A small image VAE, trained from scratch.
Model: 3.28M parameters, 48-pixel images, encoder arch fnet.
Training: 10300 steps, batches of 256.
Data: 45211 training examples, 58.3 epochs.
Rows from block 7 of the encoder of a small image VAE, named by matrix and row number. Rows with one number belong to one neuron. Each number is 200 + 30 x the weight over its row's rms, rounded and kept within 0 to 999. All counts start at 0.
After each neuron's rows are labels from the 100 images, of 14848, where the neuron reaches its highest value: "strongest on" is what is common among them. Only what is clearly more common there than usual is listed. The data: stained colorectal tissue patches (NCT-CRC-HE-100K).
# fc1: MLP up (encoder.blocks.7.mlp.fc1.weight, 512x128), inputs 0-127
# fc2: MLP down (encoder.blocks.7.mlp.fc2.weight, 128x512, transposed), outputs 0-127

fc1.117,228,227,180,190,226,194,213,213,158,264,201,191,226,187,206,162,168,189,173,246,222,208,80,175,142,219,229,214,215,200,182,225,212,184,208,243,172,199,217,233,239,233,223,205,208,214,183,144,222,182,218,259,200,148,228,171,222,207,194,176,179,212,256,163,267,198,176,194,188,172,176,215,245,226,208,158,206,218,219,179,258,201,216,235,221,176,232,241,192,245,204,180,191,208,175,167,193,197,202,175,222,185,211,183,156,179,138,218,165,233,155,171,185,188,192,153,195,205,223,261,144,193,217,211,222,229,219,220
fc2.117,175,162,208,225,183,212,156,226,231,168,188,203,194,221,190,229,224,217,230,144,209,185,303,254,222,192,204,196,178,196,221,156,203,214,194,199,216,189,186,175,166,167,148,196,194,186,199,206,179,219,187,198,197,230,207,204,134,180,207,209,211,216,171,214,119,214,195,221,235,221,215,178,153,232,195,242,193,152,182,206,137,202,189,195,163,231,162,156,184,187,181,211,204,191,206,219,195,177,223,202,131,194,208,218,233,222,257,156,218,211,279,250,216,208,187,230,193,218,175,147,219,200,96,221,181,208,202,166
strongest on: tissue: smooth muscle; tissue: debris

fc1.184,216,226,207,130,205,161,191,190,158,241,233,202,218,242,179,241,198,218,243,274,209,166,163,200,180,235,206,176,249,248,234,223,226,217,210,152,204,165,147,164,126,189,187,224,244,214,206,231,228,187,191,149,179,174,209,198,203,220,209,169,214,217,196,251,218,167,193,179,192,220,165,183,177,188,204,285,217,233,260,207,268,192,186,166,183,156,229,213,181,198,225,231,214,201,195,242,200,167,184,148,230,186,140,182,212,197,226,204,221,192,169,229,199,219,209,261,167,193,190,206,193,254,205,204,214,169,181,225
fc2.184,209,209,221,188,128,156,157,183,205,202,164,222,209,156,227,208,191,224,214,298,206,173,182,269,169,213,223,176,232,209,234,227,266,183,279,183,177,136,178,246,218,224,239,216,228,230,242,175,200,212,145,171,208,160,190,150,200,225,193,201,218,245,242,238,221,204,164,186,175,176,204,211,203,150,197,225,211,207,230,217,148,159,242,193,206,159,247,190,197,208,216,231,178,207,173,196,195,181,189,146,184,197,184,175,179,201,237,193,238,208,220,230,184,208,262,229,178,202,209,217,226,241,208,194,192,236,192,188
strongest on: tissue: lymphocytes

fc1.487,182,217,196,186,203,196,149,207,166,216,211,198,171,239,155,170,154,178,193,182,181,162,213,195,166,214,232,246,192,193,227,231,178,240,193,214,241,189,141,221,177,254,151,220,227,166,220,190,258,218,197,155,239,204,212,207,233,154,195,171,234,161,254,178,172,202,164,147,255,225,208,160,242,177,145,165,250,219,166,244,226,185,260,204,232,216,160,211,248,202,209,209,235,179,158,242,204,183,205,144,218,224,229,192,219,166,196,217,210,239,201,186,228,228,213,253,171,221,161,175,189,216,211,150,184,174,184,186
fc2.487,262,189,143,204,199,195,198,209,256,174,197,197,205,184,198,189,173,201,179,136,220,236,203,211,193,158,202,218,238,148,211,152,206,218,148,201,203,161,201,223,235,235,210,206,230,155,194,194,204,160,183,188,177,192,224,183,205,226,196,251,153,145,203,144,192,171,198,222,157,183,244,240,209,216,210,181,140,136,158,189,126,187,148,206,182,207,224,231,169,213,192,207,215,192,218,225,184,213,178,248,200,163,186,264,217,213,159,196,228,218,151,236,202,166,220,219,218,210,222,224,252,182,114,181,208,237,190,181
strongest on: tissue: adipose tissue

fc1.461,180,219,166,209,235,188,223,211,173,224,224,199,193,268,223,148,167,188,218,153,238,169,183,206,233,205,182,219,172,214,193,209,205,156,243,235,246,213,166,187,249,174,220,187,282,190,180,181,194,228,243,167,203,252,257,228,214,184,197,226,227,229,195,158,228,186,172,203,219,163,176,198,235,267,192,201,217,180,261,147,207,241,234,248,225,197,175,179,197,216,245,196,173,197,183,201,233,217,182,184,257,178,201,216,155,202,160,182,189,260,192,154,228,201,179,225,166,220,193,228,173,198,263,165,225,228,167,168
fc2.461,250,195,188,229,194,226,170,225,235,175,178,174,185,189,205,168,193,226,225,72,222,235,248,205,258,207,199,187,149,211,249,157,185,178,199,204,236,220,148,181,178,197,184,205,220,205,183,190,200,189,172,208,192,187,203,167,199,193,252,220,169,158,179,178,174,219,182,197,209,227,247,203,178,277,155,228,227,182,165,166,139,197,226,231,201,254,192,192,205,198,188,170,162,164,251,231,201,190,211,230,215,198,198,219,199,198,239,220,243,207,222,174,209,216,98,194,204,200,194,183,227,212,146,188,182,227,227,211
strongest on: tissue: smooth muscle

fc1.392,194,177,197,222,212,202,190,178,204,185,191,174,244,250,165,158,224,183,182,179,149,154,244,178,149,262,254,192,165,230,225,228,158,197,200,235,167,202,176,185,143,166,202,250,235,204,191,225,167,156,220,202,224,170,201,215,257,170,160,201,167,190,231,174,176,209,197,166,209,203,187,173,202,190,195,222,249,281,197,189,202,203,185,166,255,192,165,195,214,236,250,192,188,215,204,203,213,181,184,202,257,174,148,203,151,228,245,265,184,178,210,160,187,257,241,227,217,176,206,194,233,229,228,182,189,169,255,205
fc2.392,221,240,217,220,211,188,193,184,248,191,191,203,189,204,184,189,220,215,175,130,222,188,122,203,198,148,202,219,184,186,160,180,230,137,219,235,175,225,199,168,175,224,217,215,164,196,197,198,244,221,212,170,205,177,188,219,213,221,203,242,210,210,151,207,199,158,151,177,238,212,253,208,230,212,180,148,165,184,209,220,151,175,168,205,227,191,173,195,185,199,219,216,155,242,165,167,237,217,219,128,225,165,190,197,224,200,151,116,228,176,182,253,213,233,181,166,212,168,249,253,249,222,146,222,183,225,202,170
strongest on: tissue: adipose tissue

fc1.207,217,212,156,149,211,225,182,196,186,218,185,217,205,269,190,171,236,199,210,211,189,161,203,190,213,218,231,208,171,250,208,219,147,147,236,193,192,220,201,214,168,191,152,256,223,217,193,235,191,204,196,154,225,228,221,225,224,191,161,203,167,229,208,211,154,197,136,197,198,225,216,229,167,233,151,256,229,260,233,179,142,214,221,173,230,189,124,146,185,216,200,182,223,216,166,190,190,184,145,179,191,215,161,204,173,169,172,200,189,161,157,258,170,248,196,203,204,198,188,169,199,200,233,149,138,205,200,147
fc2.207,235,228,236,230,247,235,157,229,229,216,246,223,167,180,229,206,175,199,199,199,208,198,192,197,197,203,256,239,199,219,263,194,209,172,213,202,159,187,152,193,178,243,221,187,181,226,243,199,193,201,194,162,223,136,203,155,236,199,186,181,182,179,205,211,188,189,180,204,242,206,275,207,163,156,186,141,246,209,193,231,235,173,200,224,223,213,185,223,229,223,192,118,185,185,162,224,228,173,256,127,243,164,189,193,195,193,182,210,301,178,171,197,178,207,226,204,178,228,187,207,170,200,177,165,201,242,240,187
strongest on: tissue: mucus

fc1.499,166,237,181,166,253,258,212,219,232,232,173,177,231,201,186,173,226,160,193,200,179,206,209,163,254,218,259,214,134,216,188,226,225,233,205,155,183,199,211,187,145,228,207,244,150,169,208,157,254,204,174,157,221,201,254,218,187,193,176,237,172,177,231,212,187,209,179,164,178,252,185,181,219,192,227,251,189,196,208,244,215,177,240,242,252,167,193,167,174,188,257,204,184,198,189,172,213,155,207,201,215,193,210,152,222,167,179,229,234,233,235,166,243,199,251,168,166,170,229,187,187,183,180,170,173,170,243,238
fc2.499,184,226,194,240,163,167,200,197,213,199,192,169,226,159,183,171,159,215,208,198,212,214,187,278,137,160,206,233,230,220,198,173,191,232,238,195,223,224,162,181,269,235,248,241,199,216,198,184,174,171,212,183,176,206,215,242,162,279,172,220,194,222,184,171,240,180,154,244,208,185,256,171,235,163,149,194,212,203,172,213,175,192,201,163,198,222,266,256,225,210,241,227,159,221,212,222,171,194,179,201,213,220,147,217,226,221,252,182,211,197,226,203,228,171,223,220,180,197,246,183,239,181,191,237,159,244,150,188
strongest on: tissue: debris; tissue: smooth muscle; tissue: lymphocytes

fc1.17,181,236,189,218,307,238,175,232,238,199,206,213,204,174,160,204,165,226,185,175,195,152,169,225,162,194,168,233,154,209,166,199,147,192,214,217,167,232,180,138,191,210,188,205,188,176,189,186,194,184,267,238,174,238,234,207,138,195,178,198,169,217,176,167,202,175,161,171,157,224,184,209,182,215,174,257,214,208,209,221,167,194,204,217,228,165,200,183,170,188,222,175,149,183,191,215,204,186,165,184,188,198,211,180,183,218,121,170,130,182,136,247,222,233,189,183,186,236,199,201,243,228,215,221,238,254,200,190
fc2.17,240,183,249,240,182,186,116,207,202,194,213,203,190,190,210,200,165,187,223,201,227,233,234,207,161,189,210,190,192,231,223,145,178,187,251,190,258,189,207,198,243,226,189,204,204,190,194,171,189,188,199,244,225,185,222,183,204,217,232,202,224,291,188,192,224,205,171,265,257,221,240,224,218,203,187,164,224,211,161,182,167,162,197,228,202,197,194,207,216,208,219,172,236,195,130,187,200,117,222,147,185,190,239,193,172,210,197,224,217,217,208,196,194,207,236,215,186,201,216,187,191,189,101,186,167,294,222,174
strongest on: tissue: lymphocytes

fc1.12,178,248,223,146,225,217,194,170,210,199,236,194,239,245,210,230,223,174,215,205,195,190,198,184,168,236,258,223,183,230,190,233,189,188,238,194,181,219,196,211,158,187,183,214,216,211,185,186,225,187,238,184,167,210,208,195,250,170,160,195,241,254,244,244,171,174,150,120,244,234,241,221,174,179,164,215,261,247,231,229,235,231,210,194,216,199,142,172,198,165,241,175,186,202,145,259,222,207,183,149,269,181,191,167,170,169,238,212,236,196,195,188,180,209,261,203,189,190,191,178,199,210,229,170,160,181,217,174
fc2.12,235,195,191,185,208,206,195,188,226,219,199,180,203,221,207,225,260,196,181,139,205,182,154,264,188,235,233,225,256,208,191,128,173,133,214,208,178,208,175,209,196,216,226,203,268,217,191,204,173,192,175,186,164,179,212,173,208,223,198,195,195,199,207,192,208,137,169,198,189,182,288,213,175,170,185,186,204,238,216,206,185,165,163,193,191,145,213,212,189,204,227,184,163,195,191,208,206,146,143,182,289,194,150,233,207,196,178,174,262,152,177,254,169,201,264,223,194,205,177,183,205,202,154,162,168,172,219,180
strongest on: tissue: adipose tissue

fc1.87,227,181,190,164,254,201,172,185,230,222,168,217,228,206,168,180,239,236,225,190,171,133,124,171,155,260,219,193,201,240,202,256,181,194,229,179,226,191,179,194,117,160,187,226,242,209,224,248,162,185,212,221,182,242,214,222,201,207,184,187,196,229,239,242,179,219,159,192,171,193,170,191,193,198,186,223,186,180,215,176,195,204,209,161,193,148,174,160,202,137,257,214,152,209,128,205,176,164,195,176,207,228,204,185,238,167,203,167,163,201,220,210,243,212,228,269,175,229,196,163,197,187,228,181,174,187,181,215
fc2.87,235,183,205,203,169,199,136,204,194,224,193,211,228,138,213,211,179,190,209,220,196,217,131,226,113,176,208,199,194,186,220,168,242,189,214,200,210,126,159,253,211,251,220,218,228,220,262,200,207,224,182,210,202,135,189,167,225,181,254,187,210,232,223,211,196,207,214,224,203,178,259,201,256,142,175,125,244,212,209,253,207,174,220,210,189,189,200,191,202,188,198,154,207,190,111,205,224,183,227,133,200,188,214,181,178,202,189,203,225,237,185,198,137,220,225,196,176,215,188,212,206,243,184,215,176,219,211,191
strongest on: tissue: mucus

fc1.342,213,205,179,154,238,202,212,185,161,246,253,254,197,209,205,175,220,217,191,217,166,197,170,203,232,260,189,238,219,221,216,205,145,207,241,202,196,226,161,203,182,234,195,180,200,148,212,210,229,170,209,187,247,177,170,251,224,194,194,162,191,248,241,198,187,226,189,180,224,235,195,204,172,200,188,203,244,209,188,255,265,194,176,234,232,200,239,189,228,171,220,216,198,253,174,184,181,142,182,153,182,206,194,164,164,244,162,243,200,132,129,223,211,244,176,165,194,233,153,213,210,185,269,168,182,221,167,212
fc2.342,163,188,217,194,194,211,164,230,215,188,235,220,148,239,201,206,218,179,219,182,214,192,254,244,235,241,244,203,182,275,185,249,177,222,302,161,197,251,214,163,186,182,209,188,152,163,207,206,238,186,210,167,180,214,217,182,169,177,185,208,191,261,213,191,151,191,171,169,193,238,202,173,220,198,176,195,255,168,154,214,273,214,164,205,198,211,167,199,193,185,182,212,214,209,175,250,183,175,238,172,184,175,237,190,209,233,201,189,219,165,200,209,258,209,215,189,232,182,166,156,160,206,207,144,200,260,167,169
strongest on: tissue: lymphocytes

fc1.40,211,215,226,157,187,191,169,233,240,211,169,175,199,244,218,208,177,215,200,214,246,181,241,214,224,228,168,180,161,250,205,238,198,220,210,236,208,231,162,223,230,177,181,236,150,151,206,164,163,172,227,191,172,216,250,205,139,179,201,237,203,217,266,185,198,213,152,159,160,189,157,194,262,267,180,249,213,142,200,202,208,190,208,186,199,160,198,164,146,216,204,218,203,237,145,173,189,173,163,155,233,182,247,186,225,217,217,252,145,205,210,233,223,192,206,243,175,174,229,164,248,204,189,199,196,211,193,184
fc2.40,252,192,201,218,175,193,201,210,234,193,206,207,195,149,190,209,146,209,186,202,233,217,183,232,178,180,163,192,191,155,211,136,182,186,166,225,227,158,193,230,236,290,228,174,178,175,203,169,159,206,173,254,198,195,221,158,198,274,221,228,183,172,190,165,216,197,224,214,124,214,211,221,246,198,225,162,168,205,122,196,120,169,188,214,189,184,245,244,208,222,198,211,217,208,161,176,198,203,229,225,166,183,216,246,201,219,149,200,196,228,183,207,180,169,253,214,187,213,225,209,237,187,142,228,196,253,183,203
strongest on: tissue: mucus; tissue: tumour epithelium

fc1.81,183,236,181,188,218,205,196,207,141,185,201,166,273,217,201,152,195,213,194,192,216,166,209,220,228,214,212,257,163,255,173,235,213,228,239,236,179,218,188,135,199,173,179,219,177,219,199,207,127,203,223,194,178,221,199,212,186,177,195,201,212,225,230,208,180,231,164,123,177,104,219,214,211,225,137,246,234,193,202,181,245,200,241,173,236,159,190,189,177,176,205,200,192,144,193,211,209,210,182,177,207,205,190,180,183,188,221,222,106,191,247,167,213,224,192,202,137,234,204,193,140,208,240,200,204,203,198,186
fc2.81,260,197,191,173,149,210,209,187,246,185,167,175,222,184,222,172,194,211,178,182,246,234,154,236,172,196,201,194,217,163,196,109,185,177,153,231,218,186,211,261,231,285,254,194,236,199,173,177,159,194,165,221,169,191,233,154,190,250,209,238,187,206,188,158,220,178,213,213,160,192,222,244,226,200,205,151,157,182,174,167,153,168,174,199,186,182,234,264,188,235,217,216,220,202,171,155,171,195,178,223,235,163,176,251,191,199,176,209,222,229,196,198,187,182,226,201,183,190,226,219,250,168,151,231,173,202,214,194
strongest on: tissue: tumour epithelium; tissue: mucus

fc1.255,172,221,201,195,211,188,196,230,174,194,223,201,205,233,199,188,148,184,266,263,207,163,232,195,200,215,227,224,149,254,177,238,218,217,241,205,227,225,160,185,177,180,165,219,200,180,227,185,204,187,222,171,230,228,187,226,248,176,203,202,255,224,249,232,185,225,180,170,266,190,178,194,187,216,194,234,232,222,244,246,199,260,286,197,201,226,186,164,196,165,235,192,169,191,124,241,216,166,223,143,228,207,248,166,192,183,240,255,191,213,240,202,219,246,197,211,209,206,206,182,167,233,254,196,191,220,221,185
fc2.255,295,202,203,229,184,210,156,165,203,201,217,213,214,159,199,185,205,190,191,171,196,163,159,250,221,224,173,203,209,205,194,135,196,176,234,240,200,238,225,201,237,212,218,186,189,177,145,184,172,182,170,265,168,181,233,183,167,232,205,223,151,236,183,184,221,150,138,222,136,213,208,243,229,215,199,208,182,215,119,182,179,171,138,209,208,177,229,236,222,209,213,210,198,193,214,196,189,119,166,153,246,224,194,221,199,240,167,200,185,149,154,176,219,208,177,194,214,198,211,225,223,192,156,214,196,245,189,194
strongest on: tissue: adipose tissue; tissue: mucus

fc1.504,183,228,197,217,241,234,178,205,252,203,183,217,172,190,147,228,219,273,161,203,188,165,110,223,194,163,164,226,136,195,205,197,175,208,210,183,137,205,192,148,146,210,203,189,184,187,193,137,212,193,249,203,172,220,203,199,169,221,191,209,151,216,160,191,227,184,186,205,146,212,199,191,183,193,203,262,216,206,208,201,188,172,218,180,224,178,218,214,186,196,249,182,162,191,221,210,224,191,211,167,185,229,169,192,223,238,143,145,190,129,152,258,203,216,195,169,205,226,201,192,255,228,202,205,279,216,192,215
fc2.504,202,198,237,218,156,195,118,197,193,206,189,189,209,179,207,202,198,170,212,199,227,222,213,229,141,181,210,187,203,185,193,139,207,200,242,204,238,182,230,197,243,198,185,198,223,196,189,184,201,189,191,209,226,196,223,192,227,184,220,206,236,325,156,196,247,195,174,278,267,193,209,218,234,213,188,179,205,206,200,194,207,139,201,221,195,210,181,188,222,194,220,202,217,203,143,180,197,129,212,92,194,193,216,181,178,183,212,196,215,220,230,153,216,188,211,192,180,178,211,205,176,189,132,209,164,267,233,162
strongest on: tissue: debris; tissue: lymphocytes

fc1.382,245,191,233,170,167,183,167,248,181,229,204,147,192,226,208,200,207,206,200,234,167,212,89,208,148,202,245,211,195,188,206,208,195,163,182,175,253,200,216,200,148,170,257,183,237,182,220,196,229,222,177,178,185,163,190,222,174,154,201,177,186,203,271,193,159,175,203,185,224,223,205,234,199,165,189,219,248,208,209,174,223,156,267,233,231,173,202,228,254,217,188,165,269,204,214,233,165,162,172,202,235,177,232,165,163,201,227,222,214,200,175,230,192,192,161,235,203,171,202,169,188,194,203,144,195,220,158,234
fc2.382,186,233,178,155,251,174,246,203,219,234,190,247,220,241,197,193,203,197,187,230,162,150,192,252,266,196,229,237,210,221,202,197,217,195,248,196,184,234,154,216,233,223,217,185,145,230,246,160,234,170,194,116,174,222,188,202,230,205,183,192,232,211,165,230,264,176,182,201,213,183,251,167,185,219,194,224,155,226,196,204,199,207,135,192,207,224,236,189,175,166,211,260,155,230,128,186,220,173,205,168,204,181,136,217,172,193,226,152,249,206,181,207,231,201,263,187,196,194,203,205,196,188,175,215,180,188,184,197
strongest on: tissue: lymphocytes

fc1.347,262,188,209,215,265,179,174,247,196,201,169,220,180,224,186,174,195,145,211,194,212,189,128,214,298,209,235,233,211,193,206,187,266,194,214,199,215,188,206,227,252,213,239,197,269,239,198,136,239,195,143,194,223,217,178,237,203,213,219,193,166,212,195,201,173,193,209,201,151,239,182,222,151,146,230,170,183,218,193,196,160,199,166,151,186,219,245,189,190,161,217,206,189,199,178,212,212,198,223,198,215,214,216,192,177,215,151,230,134,184,187,238,207,215,242,174,205,162,251,243,222,203,192,232,153,201,216,172
fc2.347,182,205,194,212,192,206,203,185,201,200,207,192,208,173,218,203,197,244,205,256,192,199,173,193,177,200,199,212,211,242,231,268,199,213,191,197,186,215,184,181,162,199,175,230,110,175,213,222,186,205,267,219,186,182,219,162,176,184,182,196,211,207,309,207,203,207,172,171,217,207,206,173,238,264,125,224,243,147,169,224,284,166,262,220,235,163,197,220,202,209,185,153,218,193,238,214,206,184,147,154,207,195,215,180,227,176,232,187,229,191,176,123,188,195,181,218,186,253,174,184,201,223,211,186,199,153,192,204
strongest on: tissue: tumour epithelium

fc1.383,177,194,175,207,179,191,143,211,193,212,181,176,228,177,196,205,155,227,146,199,268,185,291,214,194,207,196,208,195,209,179,199,176,240,244,224,253,245,197,200,248,207,192,178,183,121,226,205,161,211,191,214,192,198,208,170,147,179,208,252,222,221,222,189,206,222,164,184,208,218,184,195,224,269,197,206,219,207,169,220,218,195,178,216,213,180,166,158,166,239,213,194,240,182,194,201,199,156,166,150,194,169,284,193,168,218,182,261,127,222,184,183,212,189,211,204,176,174,134,173,204,189,231,197,204,231,258,177
fc2.383,227,213,139,224,290,200,172,229,218,211,190,228,191,183,209,156,133,218,183,151,227,208,266,192,196,176,212,222,195,182,192,196,155,187,198,202,196,235,180,225,205,274,208,187,186,130,207,178,181,184,205,259,215,180,229,207,181,197,229,214,156,173,223,165,196,191,195,233,181,213,234,221,221,250,180,157,208,171,135,175,120,183,182,212,200,196,214,230,180,232,174,157,230,201,158,178,213,210,171,198,146,180,256,230,189,210,138,187,179,208,163,237,216,194,214,170,208,218,198,228,199,176,152,211,226,236,167,179
strongest on: tissue: adipose tissue

fc1.410,248,220,215,173,184,231,165,193,213,207,218,215,171,162,228,174,190,171,176,201,161,169,97,169,145,240,175,213,178,282,208,198,191,217,226,154,216,221,218,206,178,182,209,198,147,214,161,207,240,226,213,175,212,141,215,211,218,171,179,208,187,230,285,186,215,177,157,178,179,170,157,248,197,224,177,210,228,250,229,222,204,204,226,238,238,222,190,212,224,214,194,192,218,229,187,208,233,190,226,165,214,216,185,144,193,178,156,202,173,189,126,220,234,215,162,173,186,193,193,198,145,215,246,197,193,242,212,230
fc2.410,220,213,185,174,189,164,145,251,206,203,203,210,195,244,159,215,161,234,213,192,212,173,265,239,219,242,220,179,209,187,210,142,204,224,230,186,192,222,162,202,191,178,216,164,216,174,169,172,227,200,215,215,181,262,223,172,197,252,235,234,170,209,202,243,116,227,212,241,192,241,192,186,161,228,185,189,184,202,165,227,242,202,187,169,164,216,208,147,156,189,240,169,154,163,205,213,187,174,187,210,219,244,163,211,235,172,225,248,244,205,266,187,199,221,247,259,222,233,195,161,237,178,215,185,169,214,175,160
strongest on: tissue: smooth muscle; tissue: debris

fc1.331,211,234,214,210,155,200,175,232,219,204,216,229,251,235,142,244,199,268,218,257,196,157,139,235,158,182,129,202,195,194,180,207,172,212,252,216,176,196,218,160,143,193,194,213,147,219,195,198,199,215,212,230,202,273,207,195,174,236,227,185,196,213,158,242,220,245,156,194,163,170,163,197,186,209,234,243,217,232,248,264,141,236,172,168,186,208,180,204,173,166,203,184,182,188,180,199,177,170,236,178,215,205,181,170,211,210,236,215,140,176,203,216,200,216,199,212,191,203,198,179,248,231,204,245,144,180,213,222
fc2.331,193,221,235,207,176,214,172,190,190,193,211,196,217,182,189,217,164,192,192,200,205,170,187,174,168,194,156,198,127,262,224,225,188,205,312,187,248,225,236,196,213,223,189,173,169,206,206,194,186,187,234,221,190,209,210,188,235,189,211,216,276,270,198,210,232,221,148,194,191,212,209,201,307,205,210,172,252,203,185,172,182,176,245,206,229,221,172,211,206,213,206,150,194,200,165,180,193,186,267,90,198,198,228,165,166,179,205,218,194,210,201,126,197,224,182,183,180,211,194,211,189,208,218,196,203,201,203,217
strongest on: tissue: lymphocytes

fc1.316,229,237,184,157,240,158,192,195,174,207,191,171,186,270,169,184,176,231,199,219,173,152,228,245,235,257,215,231,203,223,178,226,122,203,210,242,209,251,195,155,192,156,191,226,200,184,142,222,190,178,251,180,179,234,225,184,164,192,185,187,225,248,203,190,181,195,143,163,207,152,187,204,149,258,214,265,240,237,198,201,278,238,190,195,221,182,212,216,173,208,188,203,241,194,206,192,211,160,187,182,190,210,181,157,164,232,183,200,201,117,215,181,195,229,194,221,184,193,201,214,204,168,242,169,206,208,226,191
fc2.316,228,215,226,208,166,221,155,259,193,241,223,221,174,212,193,187,144,188,197,272,215,176,161,126,185,202,234,161,237,193,240,212,183,197,237,192,172,174,205,198,195,223,189,157,159,206,194,182,191,235,202,183,243,180,171,165,210,178,176,210,200,236,247,206,239,199,221,167,243,212,166,201,216,165,221,156,253,214,205,238,228,207,249,220,227,194,190,224,201,220,177,165,196,197,162,199,220,199,251,119,221,165,246,150,177,179,154,249,234,200,177,203,202,214,207,148,219,224,179,254,233,221,147,196,208,250,208,163
strongest on: tissue: tumour epithelium

fc1.153,263,207,171,227,229,198,149,188,205,159,171,220,241,213,265,243,146,194,202,244,155,206,166,176,200,220,255,179,165,217,247,218,204,200,197,155,202,226,189,202,213,217,179,201,218,164,154,208,151,212,186,230,221,161,200,205,180,195,182,234,157,234,188,175,194,160,201,168,245,166,239,246,155,196,166,220,177,205,174,217,257,170,254,174,232,155,197,211,209,203,200,152,239,162,182,216,240,213,213,213,204,221,149,215,158,207,208,228,277,198,185,186,216,221,235,256,207,173,152,196,244,199,199,160,235,189,179,221
fc2.153,172,223,145,157,239,157,230,211,165,216,166,169,198,177,148,218,201,224,244,150,212,200,181,221,196,219,192,188,165,216,169,210,203,178,283,232,170,229,190,238,232,215,227,183,213,226,228,153,184,167,179,158,169,236,143,237,234,172,175,193,171,180,227,184,194,157,196,208,168,163,219,115,227,216,172,180,186,180,199,189,203,181,148,204,226,199,215,172,195,209,221,196,135,227,221,232,248,198,231,223,194,219,261,221,197,224,206,230,195,232,201,265,248,199,230,156,162,246,197,168,206,174,218,193,171,225,207,170
strongest on: tissue: lymphocytes

fc1.88,207,198,224,180,127,191,189,163,228,240,216,216,154,225,217,187,207,201,224,217,182,184,207,176,173,234,162,135,194,249,179,252,164,169,236,169,239,220,154,233,112,190,197,187,198,184,173,189,214,180,193,181,191,193,174,217,206,207,222,195,183,191,227,254,230,118,178,139,193,259,145,184,189,184,237,242,182,235,204,212,197,251,202,213,237,194,213,197,204,190,222,212,182,261,181,191,215,172,200,192,228,213,199,169,201,251,200,213,244,135,141,193,233,206,184,249,240,188,174,150,227,178,220,213,195,191,185,227
fc2.88,203,170,215,235,184,180,216,224,142,242,226,251,180,162,184,230,162,199,237,248,174,207,212,197,199,174,200,200,162,178,245,199,219,209,177,166,193,101,175,159,212,221,174,200,175,241,238,164,229,226,188,183,270,169,174,209,234,184,206,154,197,176,241,250,193,221,230,213,202,182,189,146,187,179,198,195,233,205,226,256,163,176,259,267,179,211,195,207,237,151,198,177,167,198,171,233,216,198,237,193,169,250,214,194,216,196,194,176,216,221,210,196,152,202,177,193,211,203,215,215,138,261,158,197,218,241,161,205
strongest on: tissue: normal colon mucosa

fc1.430,157,200,175,180,230,223,196,202,157,181,256,196,250,178,216,203,236,158,240,233,173,150,167,214,204,238,213,205,122,213,161,247,229,189,225,215,204,236,150,199,188,206,187,205,215,202,216,198,198,219,234,195,167,249,225,194,230,156,199,218,246,232,234,238,163,212,179,174,189,186,187,206,237,190,155,281,269,189,203,222,229,210,258,207,254,168,193,184,200,180,202,170,181,178,144,248,246,204,210,176,239,175,227,184,227,193,240,175,159,193,194,162,162,215,221,184,184,253,196,192,186,231,247,175,239,218,191,232
fc2.430,308,184,221,209,144,197,176,212,254,200,180,200,202,192,215,200,204,208,173,143,244,212,188,245,177,187,196,189,211,172,203,141,156,185,181,200,213,186,205,271,236,278,251,171,244,186,186,163,173,189,148,213,161,188,208,164,207,273,246,232,190,197,190,163,196,184,205,213,158,213,232,228,197,178,216,148,167,191,143,174,144,181,158,198,177,209,227,234,194,232,198,208,200,184,178,191,177,187,222,219,233,183,204,219,212,238,189,209,225,190,183,219,193,187,212,213,184,176,190,186,263,194,120,195,166,211,216,198
strongest on: tissue: mucus